From a checkpoint of a small audio captioner.
Model: 13.6M parameters, waveform 16khz input, encoder arch quartznet, encoder norm batchnorm, encoder activation silu, encoder depths [2, 3, 3], encoder widths [192, 192, 192], decoder width 320, decoder layers 8, decoder norm layernorm.
Training: adamw at rate 0.0012, 2800 steps.
Data: 184686 training examples, 1.0 epochs.
Rows from block 4 of the text decoder, named by matrix and row number. Rows with one number belong to one attention dimension. Each number is 500 + 50 x the weight over its row's rms, rounded and kept within 0 to 999. All counts start at 0. Numbers have three digits each. After the name is the row's rms in percent of the matrix's.
# v: cross-attention value (decoder.blocks.4.cross_attn.v.weight, 320x192), inputs 0-191
# proj: cross-attention output (decoder.blocks.4.cross_attn.proj.weight, 320x320, transposed), outputs 0-159
v.49 104:454562547472446417510528516510409580528543447487551451421487511406521625483404544437448516414500537531556515417434499493505510568560437487595547600480575482452510458514496464542484491458516438466569528465505575504603419453495594513598548457496553466431470451511548507508458389547462491562477478464494462527580576489442607501496528514518516495483489478443482531478552503535522547427488489469524556499477567509478501419535548550548414515502540451540495465478596416484538509536460537441457587459447460547558575481502442458426431610450433477516484541513461506581547566582581502431
v.50 101:476469517534512539543566446552519449596546527449551575504533414491512507461571474436440482553510519473523492439524440458448447469513491585500594522539534551502520478556489477502534521526483379442504509560509486571519511400492564454512499494546549498466413530541446524482511565494420456456535561549465486590534479400520508479589535523551556415434516451526394562490485435518436566509479599527548469536526574489581479522587502414478547417619485488548406460565562491513513522520412448475479526463490431638478516484520465527413506529534442475514608476543415610527595456538523563523
v.51 100:532538484529545567481461453495587447418560485452488511534527488597539568436473569600452539441503542513442564507492415462575492381500477500470444447414502563512509474428475580448448474469484568515487596412448460473515554571524524508485538535439401535479581543563481508533528413481556486520488468440560492485528476584509472445436540427457424584544529549486532441538475551428503441461504430544415535497460461421453526513449499607467546425440508580538566470465442557500451573518573533461497475560554422456520501445424517483510452462476611468548510523430512389489524418507443525442
v.52 102:529473581505526517570483415482511470442515531510524453529577494403490519463505432418469480563477550424527474536557488496534447419495513532498606543583416509480515563533514432553505517592494388454534544639450456491449493396505501452467505467538521450526489486468518453443526530487434461487481582563445489503556527383507440433602483554503527512483471508548485591568429504500510558570538538580550462511609493515547496482562435467442559443558462522496407464557496550462551430599506452580529518465543460546489504499470516465441555453569551487513612467549430590552518433547573547577
v.53 108:451540525445537364492435583501432484486397495522471519454473484395472490601459494514530561561507493493480385430568510461485541561510532430492550552492513372572525518530477613506505448499435515513495504553582494447457469391506478461475508474503504492535527472535594541532441451441470522432579576481473463537542506502581567527452438465526513481529512555469568454466541536571486492373540386409495564487439440601517517569452583476460456557407514490486557577487553439463489539580607459494544457597507556483537545547519503523432567445472540550518493445459532463487480551501483470486
v.54 121:428433410517508634433461477547559480564469472461486511524602528584533453523533503611498564517537466555437554555578382507534427442484533472485459379562484535571480426475390499452491498554500517477448430492434504442560471593496427527458461505456534533493515471480552522552470529398515567527513483571497503435425506614531472504494486451520398562448466455531556394477438404522566398490528497445519503487485476465532499565513485537505575540431411520497514541506442576476492581441452456542493465534444519517424475457501583520501520443468464513447543492414522429439520549458446512522
v.55 103:506538591502444437604479474438437448567480513454513466474535497439429520544449420433508538512488622544556464467543602497554469510520537558566550595566507471430513567529493487532435536559453393476567545539481477532449452396454453433520533436495602484528521485440482461541601587475503468517555477504433508509559562470445579456592468564487542494429501559511452515539419479517457602482452524535528554518600538549512473554493481457542506455556435463515478481597575409505545443587549416544422502546506535518480600569490489541443469526499441488518510478560487543506455497509620541510
v.56 094:472498414461522622537471478539488497598471472521446557452570500530512370472572541610568599546519505464517460520537524538495515512379525549487400545559427544471485452524453477517450611594426482489411388580536505480524478496490433417453491497553486436541435450473475530490448543442559572532476545550457504563456510502466412449616520436454454623416418550488488501463499457538530475620509544486532424466490451447566509528578447451582526502491433490451485472563531522493496423559498408536459452504551519512554503513533496504536520493579475459483490505553458485476468489443465513554
v.57 104:553534495470560594525569478495537415599626488530413526577501450543524618509564470500446408572489481555488495460515397524450515453561442569534499477515432575513548552508471480487509466429476546510578492501527538601468440517554442498474444527421574535554473516456568481497492540494469451447572552515515560433510514396537526510417561464516410430481533387572519417504479501410552458540539576488487435578526565454543424459481531498415425529474489514548530506524526480551525556418460523523548563427495500455406487464528571508540530441497369486505544452493494443514439520424479496465
v.58 109:476446483534523518528521473439516584560476530472446549540440468526490471605577513540535552549576427448433455494517466432567572553463515518376546447483505465608476464468535545376503522559456490421462467536528454460513556518505467548423439491587482504546517511468544501509455565406539622444457469562436574454452523632522521489489417436585467554441544434450508434515436462629450459397491395424443553466413457510534495613496589543499492521423453516475551534445493551458515497423507467517542568530486489522522503488507478515556508457454491553525467555460497466492511550486478467555
v.59 103:503446495546431529519471443469594502511483469451549449496464460535544565488489493505489444510505469548441548460565399505559551430550459495493510444467478532492606499525500572372468544463550534445636625519497511556540566482500518455563480505479477562515518445475548464563484583538511478498537526429568518426543523500523558391422512512571421520493543429544445444554516524478557403419491565511417522596468535436527510598447618485457492404478446484590524519554583435469565552451530534470529579445482489497483470371562511515485483488505535457531493547511578460592550415533478507515
v.60 098:498483504379540510481580597470439447573497533517455519491488494500467542539500441526512481484502461471573479486564492502433537488499433491504508540562517473510551477469505514563476455434463495500479461557598511495563389466539447460547572521349519383522489494472623527569477454457517456467603515570538470474473511520538513600426540414487439412512509429571565390461552538454526527491490493461512421458486492606533476504522581469505506577392518450517466482451527474575445560478523453468529540524449597421411524494559547493478453453497413583517431459456544442450429574468553461414
v.61 109:456515469470423540423467502477487526536459456454431517416479533498424501546472447548494555481549456491527431501544411483609551492510540478520496381517532437578558490395504557452525447581440440479472501487505560453537427558473453501520492530445504453443503466447563453602441500492552607458521502544492476443520510626513571456435467460547448616479532518568500482499445437501555396429455412446468590547398528602551473577466549566527484478452448520552499511540530514524520548473553443555480543586503451436534561465525492468464479535407542573500430563513568407463558440443510506493
v.62 103:468494424465545498421544489531563479420457501572501497528534514485520361467480566545475463457518396450497445489496453463539452546450483431530467444405547476541534553473472520415554448510496538562413401446517463472547575562482457539495498564582476580508509522528472530467440525495442565532449494537503555478450434558478539530444444540534435539537472420505539444491561508581544409508578438426440515535376443464452497523503595553560514550399562488461522526493440514480524535437465557430579484455561515421504520440463507526589506519429559453465461536468585415480505590488406401539
v.63 103:505542542530552449525535492512550469526451502508469540554484513413521589517586469501536512588507637471464437443552582571509462503467511522531544612498447436529480587567562476551450575460456429465578584622499485509449520345511497397444564449522460509531562505463564482467524580540485475444496576445490548470580493355544494508527487495500556472450497549546499520519466524479518541499584526561570552489547488483572534547485473421478515388565457495455518476574567458456529424509620481563467536489467488494525480572501470454444529473505477452544588438583438517484504407503538503500
v.64 095:558467475487372506454545542558441470496528435539513438473507466516485446546467529369453546472440436537492504429435559482525584518416529472464452543598561431554397531570551462617453547488492457489483485538538553571556481509553509603496466506566439562415449511539600489502455464442502531465477469481379448498532549568441577659545545491554530483493502425489511549441541560506455506529484466586519509450443497500545554524540486603482480539541510521524486553426542606470497530513511537508550556581452462551459433568468517480489538504419462530504554526470526578391515464472470526449
v.65 105:501399510468542605515545457502494504518541543467471512523494511588392521429532478542502614469524493550483479476526445508575523480513471533538424425513452418500573493475458523540442435509491545503493483422461398555460449594545408411442508520519487481538599447504479507546552582447560429521610480417494497432563483447521443506482505427512410583534509547563568444431570472498487456520574545414547519500501450415425496544445547460489505506392522532565588485509520473482546430530489567518506488510508496393471493432591578491543519460597465501496503558369519431497426501507547466447
v.66 111:466574579569518556470415434469535418489561503510424488473523507503566481433435489560455476485586562538560517510546485425389488541548413495525493430404521540444471502425521536490562506453478498532459511549498563366524528476476597410524527467479560487501562565474447526590587448595561484495432457478501566465520555523469425381536480512411456551474460551574524475524464516454577492520509461474545474615547520499513443430554472491489463496448466505396543506469473495528450534492436481424494415450521435496584486515526447572439470532624549560497448444457461510563421524483467569528
v.67 100:560473535500449546519515488506579444490501480541581446482556525439421543531400502507483446480443592515430543517495571592505552530500557484449461510566468550493528392429532472518468504539506562541497501520444433587487529465472490491522514527581590432462539390569469532457419533572421534539446532430609532528545495403503472501537424554539529502575514586538458483544480526532403414526492584416483479496483489411550558543373484484576556438485521432577482476487486481542566492414479522594568495452575502482546519459512537519505565537395472426599567535544534525509558460471510443534
v.68 102:413535516444520486560494523421429559469525537529427487467553597422432528498467407539523502501558479499523449583421453561458547559518444430547526581545488432463533571489487517564500438563485525516531493577453524499494496431450483426473506513455489473498549487505576553562582475434430430487505512549333407510538563442534550548544493512479465524501449549548521456445400429509506558490540494447533536463483546571477479390466533418469480535465624479485444448491501489506542485646538458498490445593512465482530527512426437498486478562472494542462497534440441596494525603458606568507
v.69 086:455355524483547602452488537500486553424524481478436601525572512445475531497505568501527533472541502450411505555392518476569579528498610495452506522471391497479473498568513525534529424460516528462515493523449405513468459560508433455469431543401468418453527454510579415559514481457542483505486520488559499406426499568529457454458514447592451489538525481510496500533480472480451570488564504428471529494506474457467461518476544542508476553444503508537596536434464567642555507530573532529514475513471560412446528550594537575567533480613409550419450505493480437488405471509551543567
v.70 105:549482421436455476497576570460459584523514526484570523440497524528403476539482456439475577468441440540504562495575489566631504497459545510464523545649505459568589450524474451552504529603458473512539434486468499498508435562500404525455474493446438535473413486481598434529514552435518527511527528510414439464531552515484595624520547483515481581449482393452456423531457504560512424504549514428496482385502535524552546600458582531458554497531461534518468496535553562429519507462556556502536526626432483490472521485558526414569520499485451467407554502442485474472512469486504533507
v.71 109:574438366546405486411565473527610484521542483416519436507413482607582439475483534534455528497453383559489546461528458430476446510414442487456462419496496499481554461470546516498477588432483451498449523501506558473499488586569533569594501525497454471500533522474452533509459602562552555481489463423533576583462515516512480514464524462518463560434545410450562554448583526508549394518484431570530480447540486483461508534534537590441539533586431528459580581495484534448565485447471564428447464483508466558436422436452562493478490478526563515479525479475538507482468402500423503478
v.72 103:535484498440518521408545525566542541520525471519407542515425600448471446512580472475542522476462442550507564525505434437567484459520556386438540420498471496529479506497416502440472475475450552518478421496506538509515517539506493587392421562527443592436502561495565527540519546517477452462553524455392463513505522475469588556482543400572430535461511476505530492389499452560487525458511373466577524389483466454566437533511479546504452558418509471455615561418490530433468561471481578462519430546449458523440441431557527506503501475554488494494537461405448477416400486433488507449
v.73 087:489469515544515484476409528489601509503414527419564428484494429551551471512521476496405431473408587485503476423473560505514447447460474511559513479477436621506428576454518492429469585508589461530557502471520508537513519572522544479516517543556482452520493422481404529523420538520505556520527503444616596561555458547489354387547472616559497569516475543479564522568479474567551516521490573530568476539452401496514533589465490500487526458554459516559530459558472432419435447474517519482493450459525443556499473492557610516445459462525508474569520503525570505480540365512493506527
v.74 109:496383494404509485439488589466504567475494460518519555593466594551372470518481495580520583544516393512450502491474458532573466458525484479514404557541500445522514450452505449546459541585430511454451481449498457537473463618554397540479494534533491467485501485477536490562478513451525467425520495434426480496540532491541454621406507462554396574550562465500558489455528414545495540437530433430546530420461501494500520524506493561438478544422499479491518488467539563460477491506474605546524499589448556436445435481589546501570536424505428508374514510418482481476454556577551542518
v.75 109:522477441484587535535534479502498531475503511491365549515468547579528413516595480500565451517554391443521533511476479417484445478534467485536574429416492503530475483525509524402480537443454472528439543453512529411480447497423423492471478515480460583495471572461501455576645495544606500524510499497426437497494448521531523430481558408480520515470437457466469516433478499460576556535516425565538469558556559488494440537600543496413448508535531532456537465514464485436455525540547437431486462526512440556457531422540499546493462455681482525396457444402470493542418587452491490502
v.76 104:431501449453460476561542480521468570572529474555462433410536620519500509521471520506519600468407468558475518570501491505599598498446500520417449473602455539537521436556386413570554489514514422474482388508540507604512582521500447534407425561528433558517469535516572459432481518509462459563496513548389460474479538431453541633531535479551490462519481461511493426449468545543508431494521537444587507382543467455494526519483540529493562492529433494604498476460497547483516516456488555508553594540543536507496512515539587441455551495477462425516566475507473505378429481472519493494
v.77 100:428357476449513479436553487482401540538387441555544560562447493564431484508586507528543460465525491475434474515535489530583516429541481554529524534505537436505497523555505494457481446575494439456558512496450489534513464624607372509460447495516502578438501483482550465461551454439571443519553472572477497497476477511452573554477508441546418480489521448456464422493526450536466558388522479410478566523548473466491492580514526621500496534421545552576503582541529484538474483526546481558453579604417500470480513424539520463566506494554501524416470496465468412451422587537556433509
v.78 101:550401516563519558599490439455485449569453490566491470473406529620548527469511544544561538483538571504510483514498472495517527430547427549512585383499453543473554420510434544449478523418505481512540514474498469503536542559406506470541519491522457580554588470427438503505508528580583518546501486421500538496438391451530481439467505430412508479534444454504526482474557570523557390431495499489511443486590513399483526529533477454495536422486397591556569444549391464494470524446451490475463436392513528553522459414478487528553467462550566428561434446534491454567511506479425480530
v.79 102:422507546496595470573517505451418581479561514462493559563591518466376510439440477561447583513525458527579464494452497506491461598530487581636474552599508510487475446523455419566517509521457584555463499466522458544409462491481448407478526446490582509578520508456551526525520467436473479537498521428482493539507504489532459525568452490438533498582536638490509510481477414492582566582519585452586494585496492530478483469471446422509469501469535460534474406480553423505514425563437507465447536577556500510543558551505517484449550429540417550490495511531465546524442589577589473505
v.80 100:519573550445492500466499460454493495444518502538470503531515516540384616508563392461473513471550572516477394579524439508549576476612486608548529503504493459503465507587435383530486398469557500480554574409453513568457483592463528546395476506344534477439434534555483389485506434424482529490489481568498396485475542566471575497576498486533502487543521436542509467517489590524475540427532479503474471583502482517453495507451431508503521495403501531544398499448466480590518440548468443498541513518474479474443550457539519548533469481540435450454405584493515496501500546430558493485
v.81 106:475587398517480480473516482561538526455478526528492484442526426582604515467587509464450542453555445506575562491591479592471510538439518461551540457489556561516449531530457412454416609596505446505486512452395575518576479508474482476470496525550510565526432498533393455433475522462445509490510539510517508573437442568469560473488576549409486543477573474394425514558576474504486459483500523586576474508500535541499494487560465494613522513548436519497435547586444568447508527430426522451575493458427469550507496507426453407489492579505505461399547495490441457525599512476539559555
v.82 091:535507566502415573406537528490566507457549501447529492449388466624487445539497606442543560440436469510388494529456540415581553498491465528382506542522529476451490409510460536519479467444438443584421468423546511563550467583565519474579489566524493474502479491478446518470437539568561590554447443433498531420578506494499562501453436553442538564569487443564544523493583541511409394501502429495402435474534543435461565463505480507489527462466490581467554477511550499493556498427535436465509496544520522539523449479489417496439518549480523545470519511497474498595442423556452563491
v.83 090:437415538473588535559460578408447479633486475469537523499535428428539411638507450441519591503535488502512494491540478491489517597449460509436422505549438530493522483431583559465425474556497455512530402559612477514461416478463534435617532458480576406481504493451549457485506460523439490474545473446503463475540558534507439608586494510485503545583489500549478526507447490505469502463462513501532450450629544422447539476502437549526564548514439515530494538470535485512603487547480483521470562530539469551589607507578557478541507556515540468470434472486498482575571576528459564501
v.84 113:491444455573511498532426492510530553565530527495572540551538516543556386580500425428458628510552438494543485536565531486474562616479438561548387559529531504480509459459555467559478448546484437418478478545579556448477507425535537521557455409516577455553390517485487425534522423467531585428478521522478506555476555507479507533577464501601536589499472413477554507478529472587459524498452450468512481563489579416509507392511487442420533512547506457522481546480579530512550434491462525481444511516515527550599569478522483541530532426546435562434531549524505592544569492534546588534
v.85 087:485531459459552520464535561495507583607524550486438471505483406478490414552460570472465599537485455522468515529527418382526461612473527567393438514472454452555468489551438616461425559434454552508511434528578554485555429506438534558612539457478487432513505503402576555498342529482518488418470460451555562538532525584488490577544503500485462449575476525480518565526497515591459445444445478532486538484451554534551489479469475530562451550450534435478484540464528563467570449360466494501542535470505535552547540488491445556485473500502511514441518535434578462481503492529411554509
v.86 102:522533551428496512506527449512558429412496513503534525474420650409520548443439500605474530537442564487472499560464495574515475478460466427528490487500433477455460468479395530499545467491465580554437499543470480464492600428514504531430479552575376564564629517538454547466578433562515392518484561480507472537480477460492458507419517462482483479548549498580558493406529522450467521511503427523527431469588482453453505508480537511552459510507549553515631508476481492481438461571507529492581403492481490419461421509490467417500569491492570439587621488485455491468475544549574430493
v.87 095:430474480535487510503538436520443540568468478557488451416513513492540465577542517549499492525429553487542445574555445540548439485450495504533598367473495511478570566518440446431423518575485507530549483472521433558588520512428379468480447527505463542455504440539485465468547593509441448524464559550515473565446468450452493550444493462417410501467500515495500419546573539563567419463504479463549449494571491453424443639457560485537549461418471549452476456620453516507500506506533541514564495447395500506414593441462580491479564564492491437517552440436445448532550508416457442482
proj.49 103:498620484448444534471524466463452493496535510605533514480546497501585523502521515517466488514429407465541524506511478522391414503560574428570489486482540587552583489471425660461464526485537546483416523439649379548441525475374508538503492431569510508595401405564587485629480480470462505459504582505438481474492504531532446563519476531492514569507556621537548526504521493515515458411528497522451589452492509510515493517509488451449498523486580534502488540536489417467572577485494502
proj.50 104:397544497506520394499435527460511468444512502532534477540461559459506506554480484613475544507516490552472455454428567525506538537463482403557525440518522411563462422517446522532471460536490495533451605438461415473611552410551459466486462542569547420549446430468523473507528515536532499526579583496511515551557536509392477534589453440431501452465389596541547481472466495474517453429561390493446452512494463524558536459481495504535542530476543428477560493539554496437578563527513533
proj.51 102:522413519570527520503557461613382519518497513498382511421518403512490482548452546411481498518517468477425531533602437460563474458483497510511508578481492499437491529513542446451510512491523537419531411576489594471460476532561525480503491490475467571445557542483484502465534505496445480524483447585531544442498507563593586503451503484530488462521532426511544496484498468465480589529438591465568442525475500452483531553598494533387569409567405545530420508446452512579464454495556419
proj.52 109:407492509528544515494456557470514470438493487490530430526403571460471536585491509627501536455548488515490492461394512484590544563447395432476485477509471473539435437486526468549480515552505508548492550417460481465600569484520427475520495544483487479505499480493572506530485531565480544517579504482468483557573459507366555508516434431477461416490345500468477486404464441506555460474514450555391493521520446548519581503440514466528532552482474424451565556508535550522606533500516577
proj.53 116:604497543443472580458583468567537451540433476494538514487421415503504526452529464497551547426527542465567584494463539504481634435559459532451475564532521573530498443412495511452508571505491485460517511474505516496429464569471563549518544530514509536415489511531551550554500535416536572521512448439503469507425405452517490471458579481511443532485488431462424506523408500557460421516485587563506628450473526601471507509473511405533403540456438491605450596501484530478533494541497546
proj.54 135:445458564582534515453597494541494529458434576460473493504491473527553568454476542525527471511563578439431402463618535468529524464476591539470427584488445408441474516519657398500508448524468453536548494606454589422497403516580457393468520516487550464438566520509459499398504501511553543578463438507562538455508540459525493412471486472495582558489524490524489502557446511517440632622460514383554400544469576441478466497554514560482482501642473507531459424428488552447433427459538478
proj.55 106:481485468494513630493533571460461496510482455500560403460445475420476554561482501589488537494580487476524477442414580549523556521515437432521460457453504491578522439475517558469516530594533506510513563471499426448521554510441468505507568482556486553546500511553601534573416500488494557467540595428422534515574431564416491557485417473443497460502484536462489544411517479479535439481492485514399551447514426607555511505480514462497512562472504408460588588551542487492603551480545579
proj.56 086:393424485526488534467532596506562465504511550463486482566398529496480493547511547556527463530546582490510432518531512482551493503468520535456435511478426396475432426553546364516517511576477403541559513500451523395621465504518445419509510527488494469480570551507468447411531482491448534516534530467567527539516478461356506479502465461560464529482432482430503513450466560445515613555511460417443394504549488478545491505458504489615505533570507402367563489520490634499419438483498524
proj.57 102:503552538557564403562454427420473585461482498498520571546543577402465511460490420517448512498541461532446502456433510470514535497392553483523505475535527463496525511543576450545539425543426598509524542483422547468524487375598523520549473536578553484494531435417440567475504599544623512470484482486507502558546548537568463447500531480475545432468497494571556484562492549449525492531470446449530458520451468494533410549495519594487498463499488583598534486460557537447451519440545516
proj.58 114:476484543547508531452602479599613465566382488411454469441496445570489543459462494516594544436529522448450508442516542457528625500505488598469478519476550535448483509441522450423428542505414474513531463603523544442403478536532486538398522480497491437448481561531493464409537498444548493553448397462560472482440497500555474428468547462475530549507492491470362518558410480566421561581547579440543484507461648538415512507577477494493416546488549467612496479480484460401465415573494489
proj.59 102:456537536614513448464579472607410471546443513529472540425507458480548517526463463502417598535529465490448494403504563475529502473470528469560497504461591475529567469496532492427472510517508573484488536545509522485412479442561456530415472494608531477458464446494546532425533509451536532560474513583500536510540502585589488505438518484492486409514510519625540507485471420444495514497470575465550423489437533465473472531618529558423492433501480446632454468475468470467535525513570447
proj.60 094:590563574477467554483574442425481535484514453524531575567515455454509523414578493523438516473543515460597523513471529537451583430513542485477469530504520534556552532501580460543527444577488538441547535462479490486520405455519594513542532542539533566485542460483454578575497557455582550446505477498460541460523505471565400432489570468433529598453574464460501527589478542492479492567454471521523568478458498573541410538449472512498478482495421571609450551437541547404457509408507541
proj.61 111:504499497559492565415661508581473475603432504482478503396512393547545573508505541480542582502544499384462469477577545502479555467547553527455445611447506543525548501446588501411484536559507494431526481563551487424423439551492457461413544429533538538461526499570562548513486439423536588568483459523497534438521438538541518467411457440442530595481553495468450520519465460512454610574469595456540471487436616543500490496591453470381465480558491477580453526475457486417515448461540439
proj.62 107:574534523511452411506529425596529473507449588461490569513571494590544457406510465435575470521432523560505499554612460467474419473498592636421534547523483480445522549488470451541448519392483479498529442534489562553434465551462492477456494513463565467433489458473437471425563439423522448529430415537544452470407512423537583493461548526570517573530553456546452469593465555584387551526497572505640454527454576443479483499470483506516439457564521522539407452522433492498455416538483429
proj.63 102:502467494465572556475472587513494457532485435470551455538400519411481523564487451543466568444573522542545540460379558458550594497491373447523452461509559464544450389478481460492511527536457472529502561422459476481533521481536476584526475522529450500515522584495583512524459520555467543499532530429492481579541369537410497558498523483513408388471399438522476504411470480414577372450438527571410585485496456595476520545483571452601484583391475443505591575531535578535563526557538596
proj.64 100:447525460506575503499564520438590478527447393615502505471488448511568516469484498509530492458497577484450497462597513554492530556521460515464517509506508531571483533448487546503480499501521440604481508458529445540482517524522515468548579544583506539591442452466475505609385518558457547534511455414587483467460448527526478411496485382419504528398482530523409461444452530516461437492485503449523631546514599539433518495500522569531476504474587506422512509547512466450521569523524502
proj.65 103:503443532546460567556482479492413561527484614548538532585507447430563534497511525437596479470553478406501496465522458547582462520550569562433468531392514494408484517517568433479601492529485503432495465543491568519392411493519470429500574521542575564494538523516494544442515488417517406495473502480509439525499436562505446442411501547578469555472618485435469458510551518495513541569518593368511444470499458462542460566505561533529480517576514512500534504422505555534458575367528493
proj.66 119:506530534461506439434510491580391489453591536503406502522542504463436431518508498503448443523480432570542459587507498501489435476501509465608449543528505521515495456561439519486515508514514560437453516401475563504542456460425490466497335493485454448453495516449472483509570487472488535451486494492546551442441565383490483532529540554460542468556496546476589507463510495487498581451542487491489391562444539545504436446481488383505580445533380514547388559503468579497456392521509438
proj.67 101:499479529489486475592496457537556547507543480477502513567538518391465476559468547510447494517434472542594563418489440529541429482498453486473542440552479431457443577440547477534558501480516463559614460451486457522421544500460479631481526467444429495487504519402538492422501553433455492461509539514405459489567415496455496441506540567519524387471540511586553535524542486441559435420481531499505524482543427435502522591492485519584535507410605412491500459480478509537465486461503552
proj.68 099:518521573546467544529562465524505425435462538543533495523434514496532524485528517545535493456495464404464510578461482525540584565507465471431475558534442575485540474487559557522589563506517458527483497519435497505473517515451510462529518573550499548467584444505582515598510487453506489415532457481433416432479423427512488474462474447556480508491481482376483555560454573516476499514448508532466553394556459558535459557427447461515499533543475522519560604455475548521512545478481492
proj.69 077:491420554566454594594553484473485526513445541514484508527522535524438548552497525432565574394583466404532453504452531516553562488509495585461517512448468555417529457508560377492566514568435491468486426548499541486461452488536572486462469503530508479460496483557503515416525577413472462477416456477531517537479463522545409461472532474513488542565566467463438504565575512522518503492544578393511488440514523500481394524520483561515533547521512607573490572371492576408472559413503430
proj.70 109:431465536586560574513563499507555485555332465535554485488482461540582549453520555580554507489552556354422462425588526534516581580535505530417478516483534487482497534467583507459526454511484486554511500597524425479416472495505447470467638531593536537504521442512540472478437508510543553515497445526519460416525421558572448361477468417505552564454499521488445517518453515544479516554505555415479550441503530496466550551520492557460460587531610457494612497451515463475508545435540483
proj.71 111:459506435488558473397518543492470477514515480545403541394525411521533530491530518497510500534491583549507517405616474558519411471521552489475482466420568494544447526519417450472418467472580552450468506518555614554532449498562446438467531464532547496526453550485429534487516514539481526585502513527543567503519585554523517457455534507385486554452512563545484442372462420557488574512609459432502436634448540470446599453543594477481481478535434486446429388496499464513466463479493514
proj.72 098:550521554517549469500510467535481502496464578522456515469535454499509605414460471470579554471446499456407465454535499556583624439553515550496412534475545491462535485468461498488519475485464445476443509588472573537508448518493546441519539476595489478498560573564444543517488522428596519534489389420573466535390551514519479442394571511448510615416541582445400441539417497535512450580491533350520466475488609503464432510444523463571459561537504576566498519486559462427470493453509509
proj.73 080:427518404412509547432494587571500532538624499398475484482465569436534474579521510454457449510552538555568484482564484396482416454534529463522485423456495464546449557516554411470525522472525459445575414465523570456535456476518447490425445419469487504470456517450520545461516526576498467527532527447550477478617528535450523542487488560469453431547538478467548493432516468446560549483531479533507387620495453452541545465567545460526494484453464466509425442553463485573411417572450500
proj.74 111:492431556547480617577519568474471448581381550532561511497467488504562626477545522449639506416517578408483456466486528551553563540565519546426403542438525497409466461460533437502553499503529476566425495546484550460454440516547467421529641522561516542495514525558476520475445480486518511512520485453532434516467436507525419382458480448538477635426493500423412476444477501540559567566492565417447506473559494506455489495466521544536463591603540510484575508441532550514530599421526544
proj.75 109:525509463525527437428478485543446453494493577484481539417533471617495480456472522477517523543493514431394445497516546499529593502535521534563459528498522546513570462575418555456472497526474502407430517582497542482573412468514484392466454465544529455438536483602427503508529442479551490563475483526596537505407633506574504528483498537427514570529508536460475456500493520573481546566555478424555379508442585503542519438551455479403519478556414558545483556482483467477529480493505396
proj.76 107:457511519560591508503549463482572480470511527548532504540527490456570535475516577605501445503520536441481508412525450543552567492509462533426489487465565465504542509507522541529546486530504464528502505619454471515471488497506422519512568502537496465555509498522465488494400552485512514530522444435515436467468529569555495421422491496462519545397603557471412451520485506501429416578440479419479554420499565468489510614464563511597435568460604454484607504465516458492515512404476568
proj.77 092:530489491630440580564550547486442516569413562519572492474487506524553568471430466479630499457505506469426431518524552450544567518460564573485458529500476492431545511478536509433494516518388488497499496587528457439475556508512503468493634507590541578516512502572496474468452463472562460533456513442579424526459459599516455560452470473590492580475505492506394487535507506539465511607414550439514471463514509510508449533559465607479441497587571507484597541555504450466572585467528481
proj.78 099:493513475504536391454422429515423532501586539476453566497611453501476431501505551520467481615465451545462506478523387526549434459515568525586501500423600464493553525529449557453462437530455569383499520566513525533489477445476465524483466459409558454514504571478452455480520487476535454564473510555512568510476607570535569568462496630489485504518559484501523450467591463522436476566494510474535431536427513453525551518545543493443525425489447463489518465494463465527498485430502512
proj.79 097:504404503477455621515453530449502460499471534517619501575421533448594489527545559491526428468544495405498492552416512466530452594492463510445472506501433567471472405537565521516620519528513464570403475454456463461472475524491489482569490553493521514529535461544546449527485493530458447475519531440488476505517456449466444458535466493594452492490508505422524508528539570444549515515540483511441502407572418510547472520481542501541506549517519509464590550426496576556555564476499486
proj.80 097:519556542573496594522449497438459646498430477550500497553559572568507547503482487525509533441534538415485471465433489518479425521458492545506461522522419514488529508569576477582484469552485534527536570449475491458454532426461560522491532515537511552600492459516434555502414515468483518504491455449505512519506439517499437444497456441470535526512530564513453449569532518479493413494505502436495575498466581529505434546506455564482543498484521529460540530447597525364581551454585506
proj.81 109:436522483478508460419419605544518543484470519417461458469495565543575574444507451464480524587531559527399453499548508416451457474478544484575440536477528395493480537581519444527416469457558458580516554556502470461560439447559486406457484450497539476508539528557484491466522364582504517538537473539530438519552549492458570571563376459525498522500428506516512442443464512487543569582480489494537410574453534449487534404530501522450509528579528471425527392560568474505499474546598470
proj.82 084:532420495510484531562597479524510515573438378508482499449555412492502518527497553397521565525517582531533511415571476572500406506535467524515511453397547501471419540496380490446479491477576529480442469536547518515470503562515533556524516488504473511554401499520433509494482526404440474480522544485517549462454421512541483396520540494408569514521584484553513477365523431483549513470613571378500564437543540472478483476539478528485563555460560466473455452467513515518518474452513532
proj.83 081:461467377446500484486464451501491483566499478628556478460476440511468424531523490511501502531445469444523556483432521556434513532575610495529437480485491453522476394486483575424543436557473583490497498441565491485437428498487476551530519496441483577513490500425535539559514478491535541534569624528459584493443518558502489389497536518406514534523523479391592467546516489493499537523599505463457483480502466604569551512547432412438529442430540410477554498477454480475493498510510535
proj.84 113:443531471473566539493503506464475426577480448569510421478427484497468526525570459586486487471546514512494463529430525597469562510554538525496381470483502475537484393519422465447498485531503541530430588404547500491475465467483442496442513401461506508643409463456562528491476525551494624526591552482581556440465521530509480434494503446421534540537408545404524463460520508556485523430624507471388488517513550632523586445536467371467475455489519398505583531509437512421567563516523520
proj.85 082:524473445446504447441509453500504467553458504568533560398528421528511498496534545390556575507430547441510553432483537560368494457547629542474546547474480467516489413507444490491556485533539517503449515554510579474472414526596470485565496510519574467441489467517491537453498495452509497611454595467455614550436489476498484414562522452387506558509482501513516478521436504523529526465601470399488503453462548464513518440596449448469541522441509481528514392392478523461443454490481558
proj.86 097:570516524493458499570468471517479441437598603464456470539486521446558617535544571493516474495458459499530493588485392468604516413507434464488516486433523522436483532466450548514516565458554421491434407559465505550529515498463495496516515492484497443454532574603502497529498551409479432482464448438518489517523497481478555556452477563582465493452550422441460469457495468521508490572370576532422498426476514419503458586427569458585520551532474564553467567485517545586508469483429532
proj.87 093:512504509483449450530547503565537606488500551429465557537564461535509534409364477545513521607422528445431497475553438414563440540393560529512469466462509394411521625520560457478451504490415462551643496618527565532486483458479538465486510513465485488427594571533503516468559435482523492503437458563446434523487517537483527531426500580550518495537555483573461438574499496501460531631424530448578378502482536401524488551459525579495472532586551465504496441491572475475445457470539490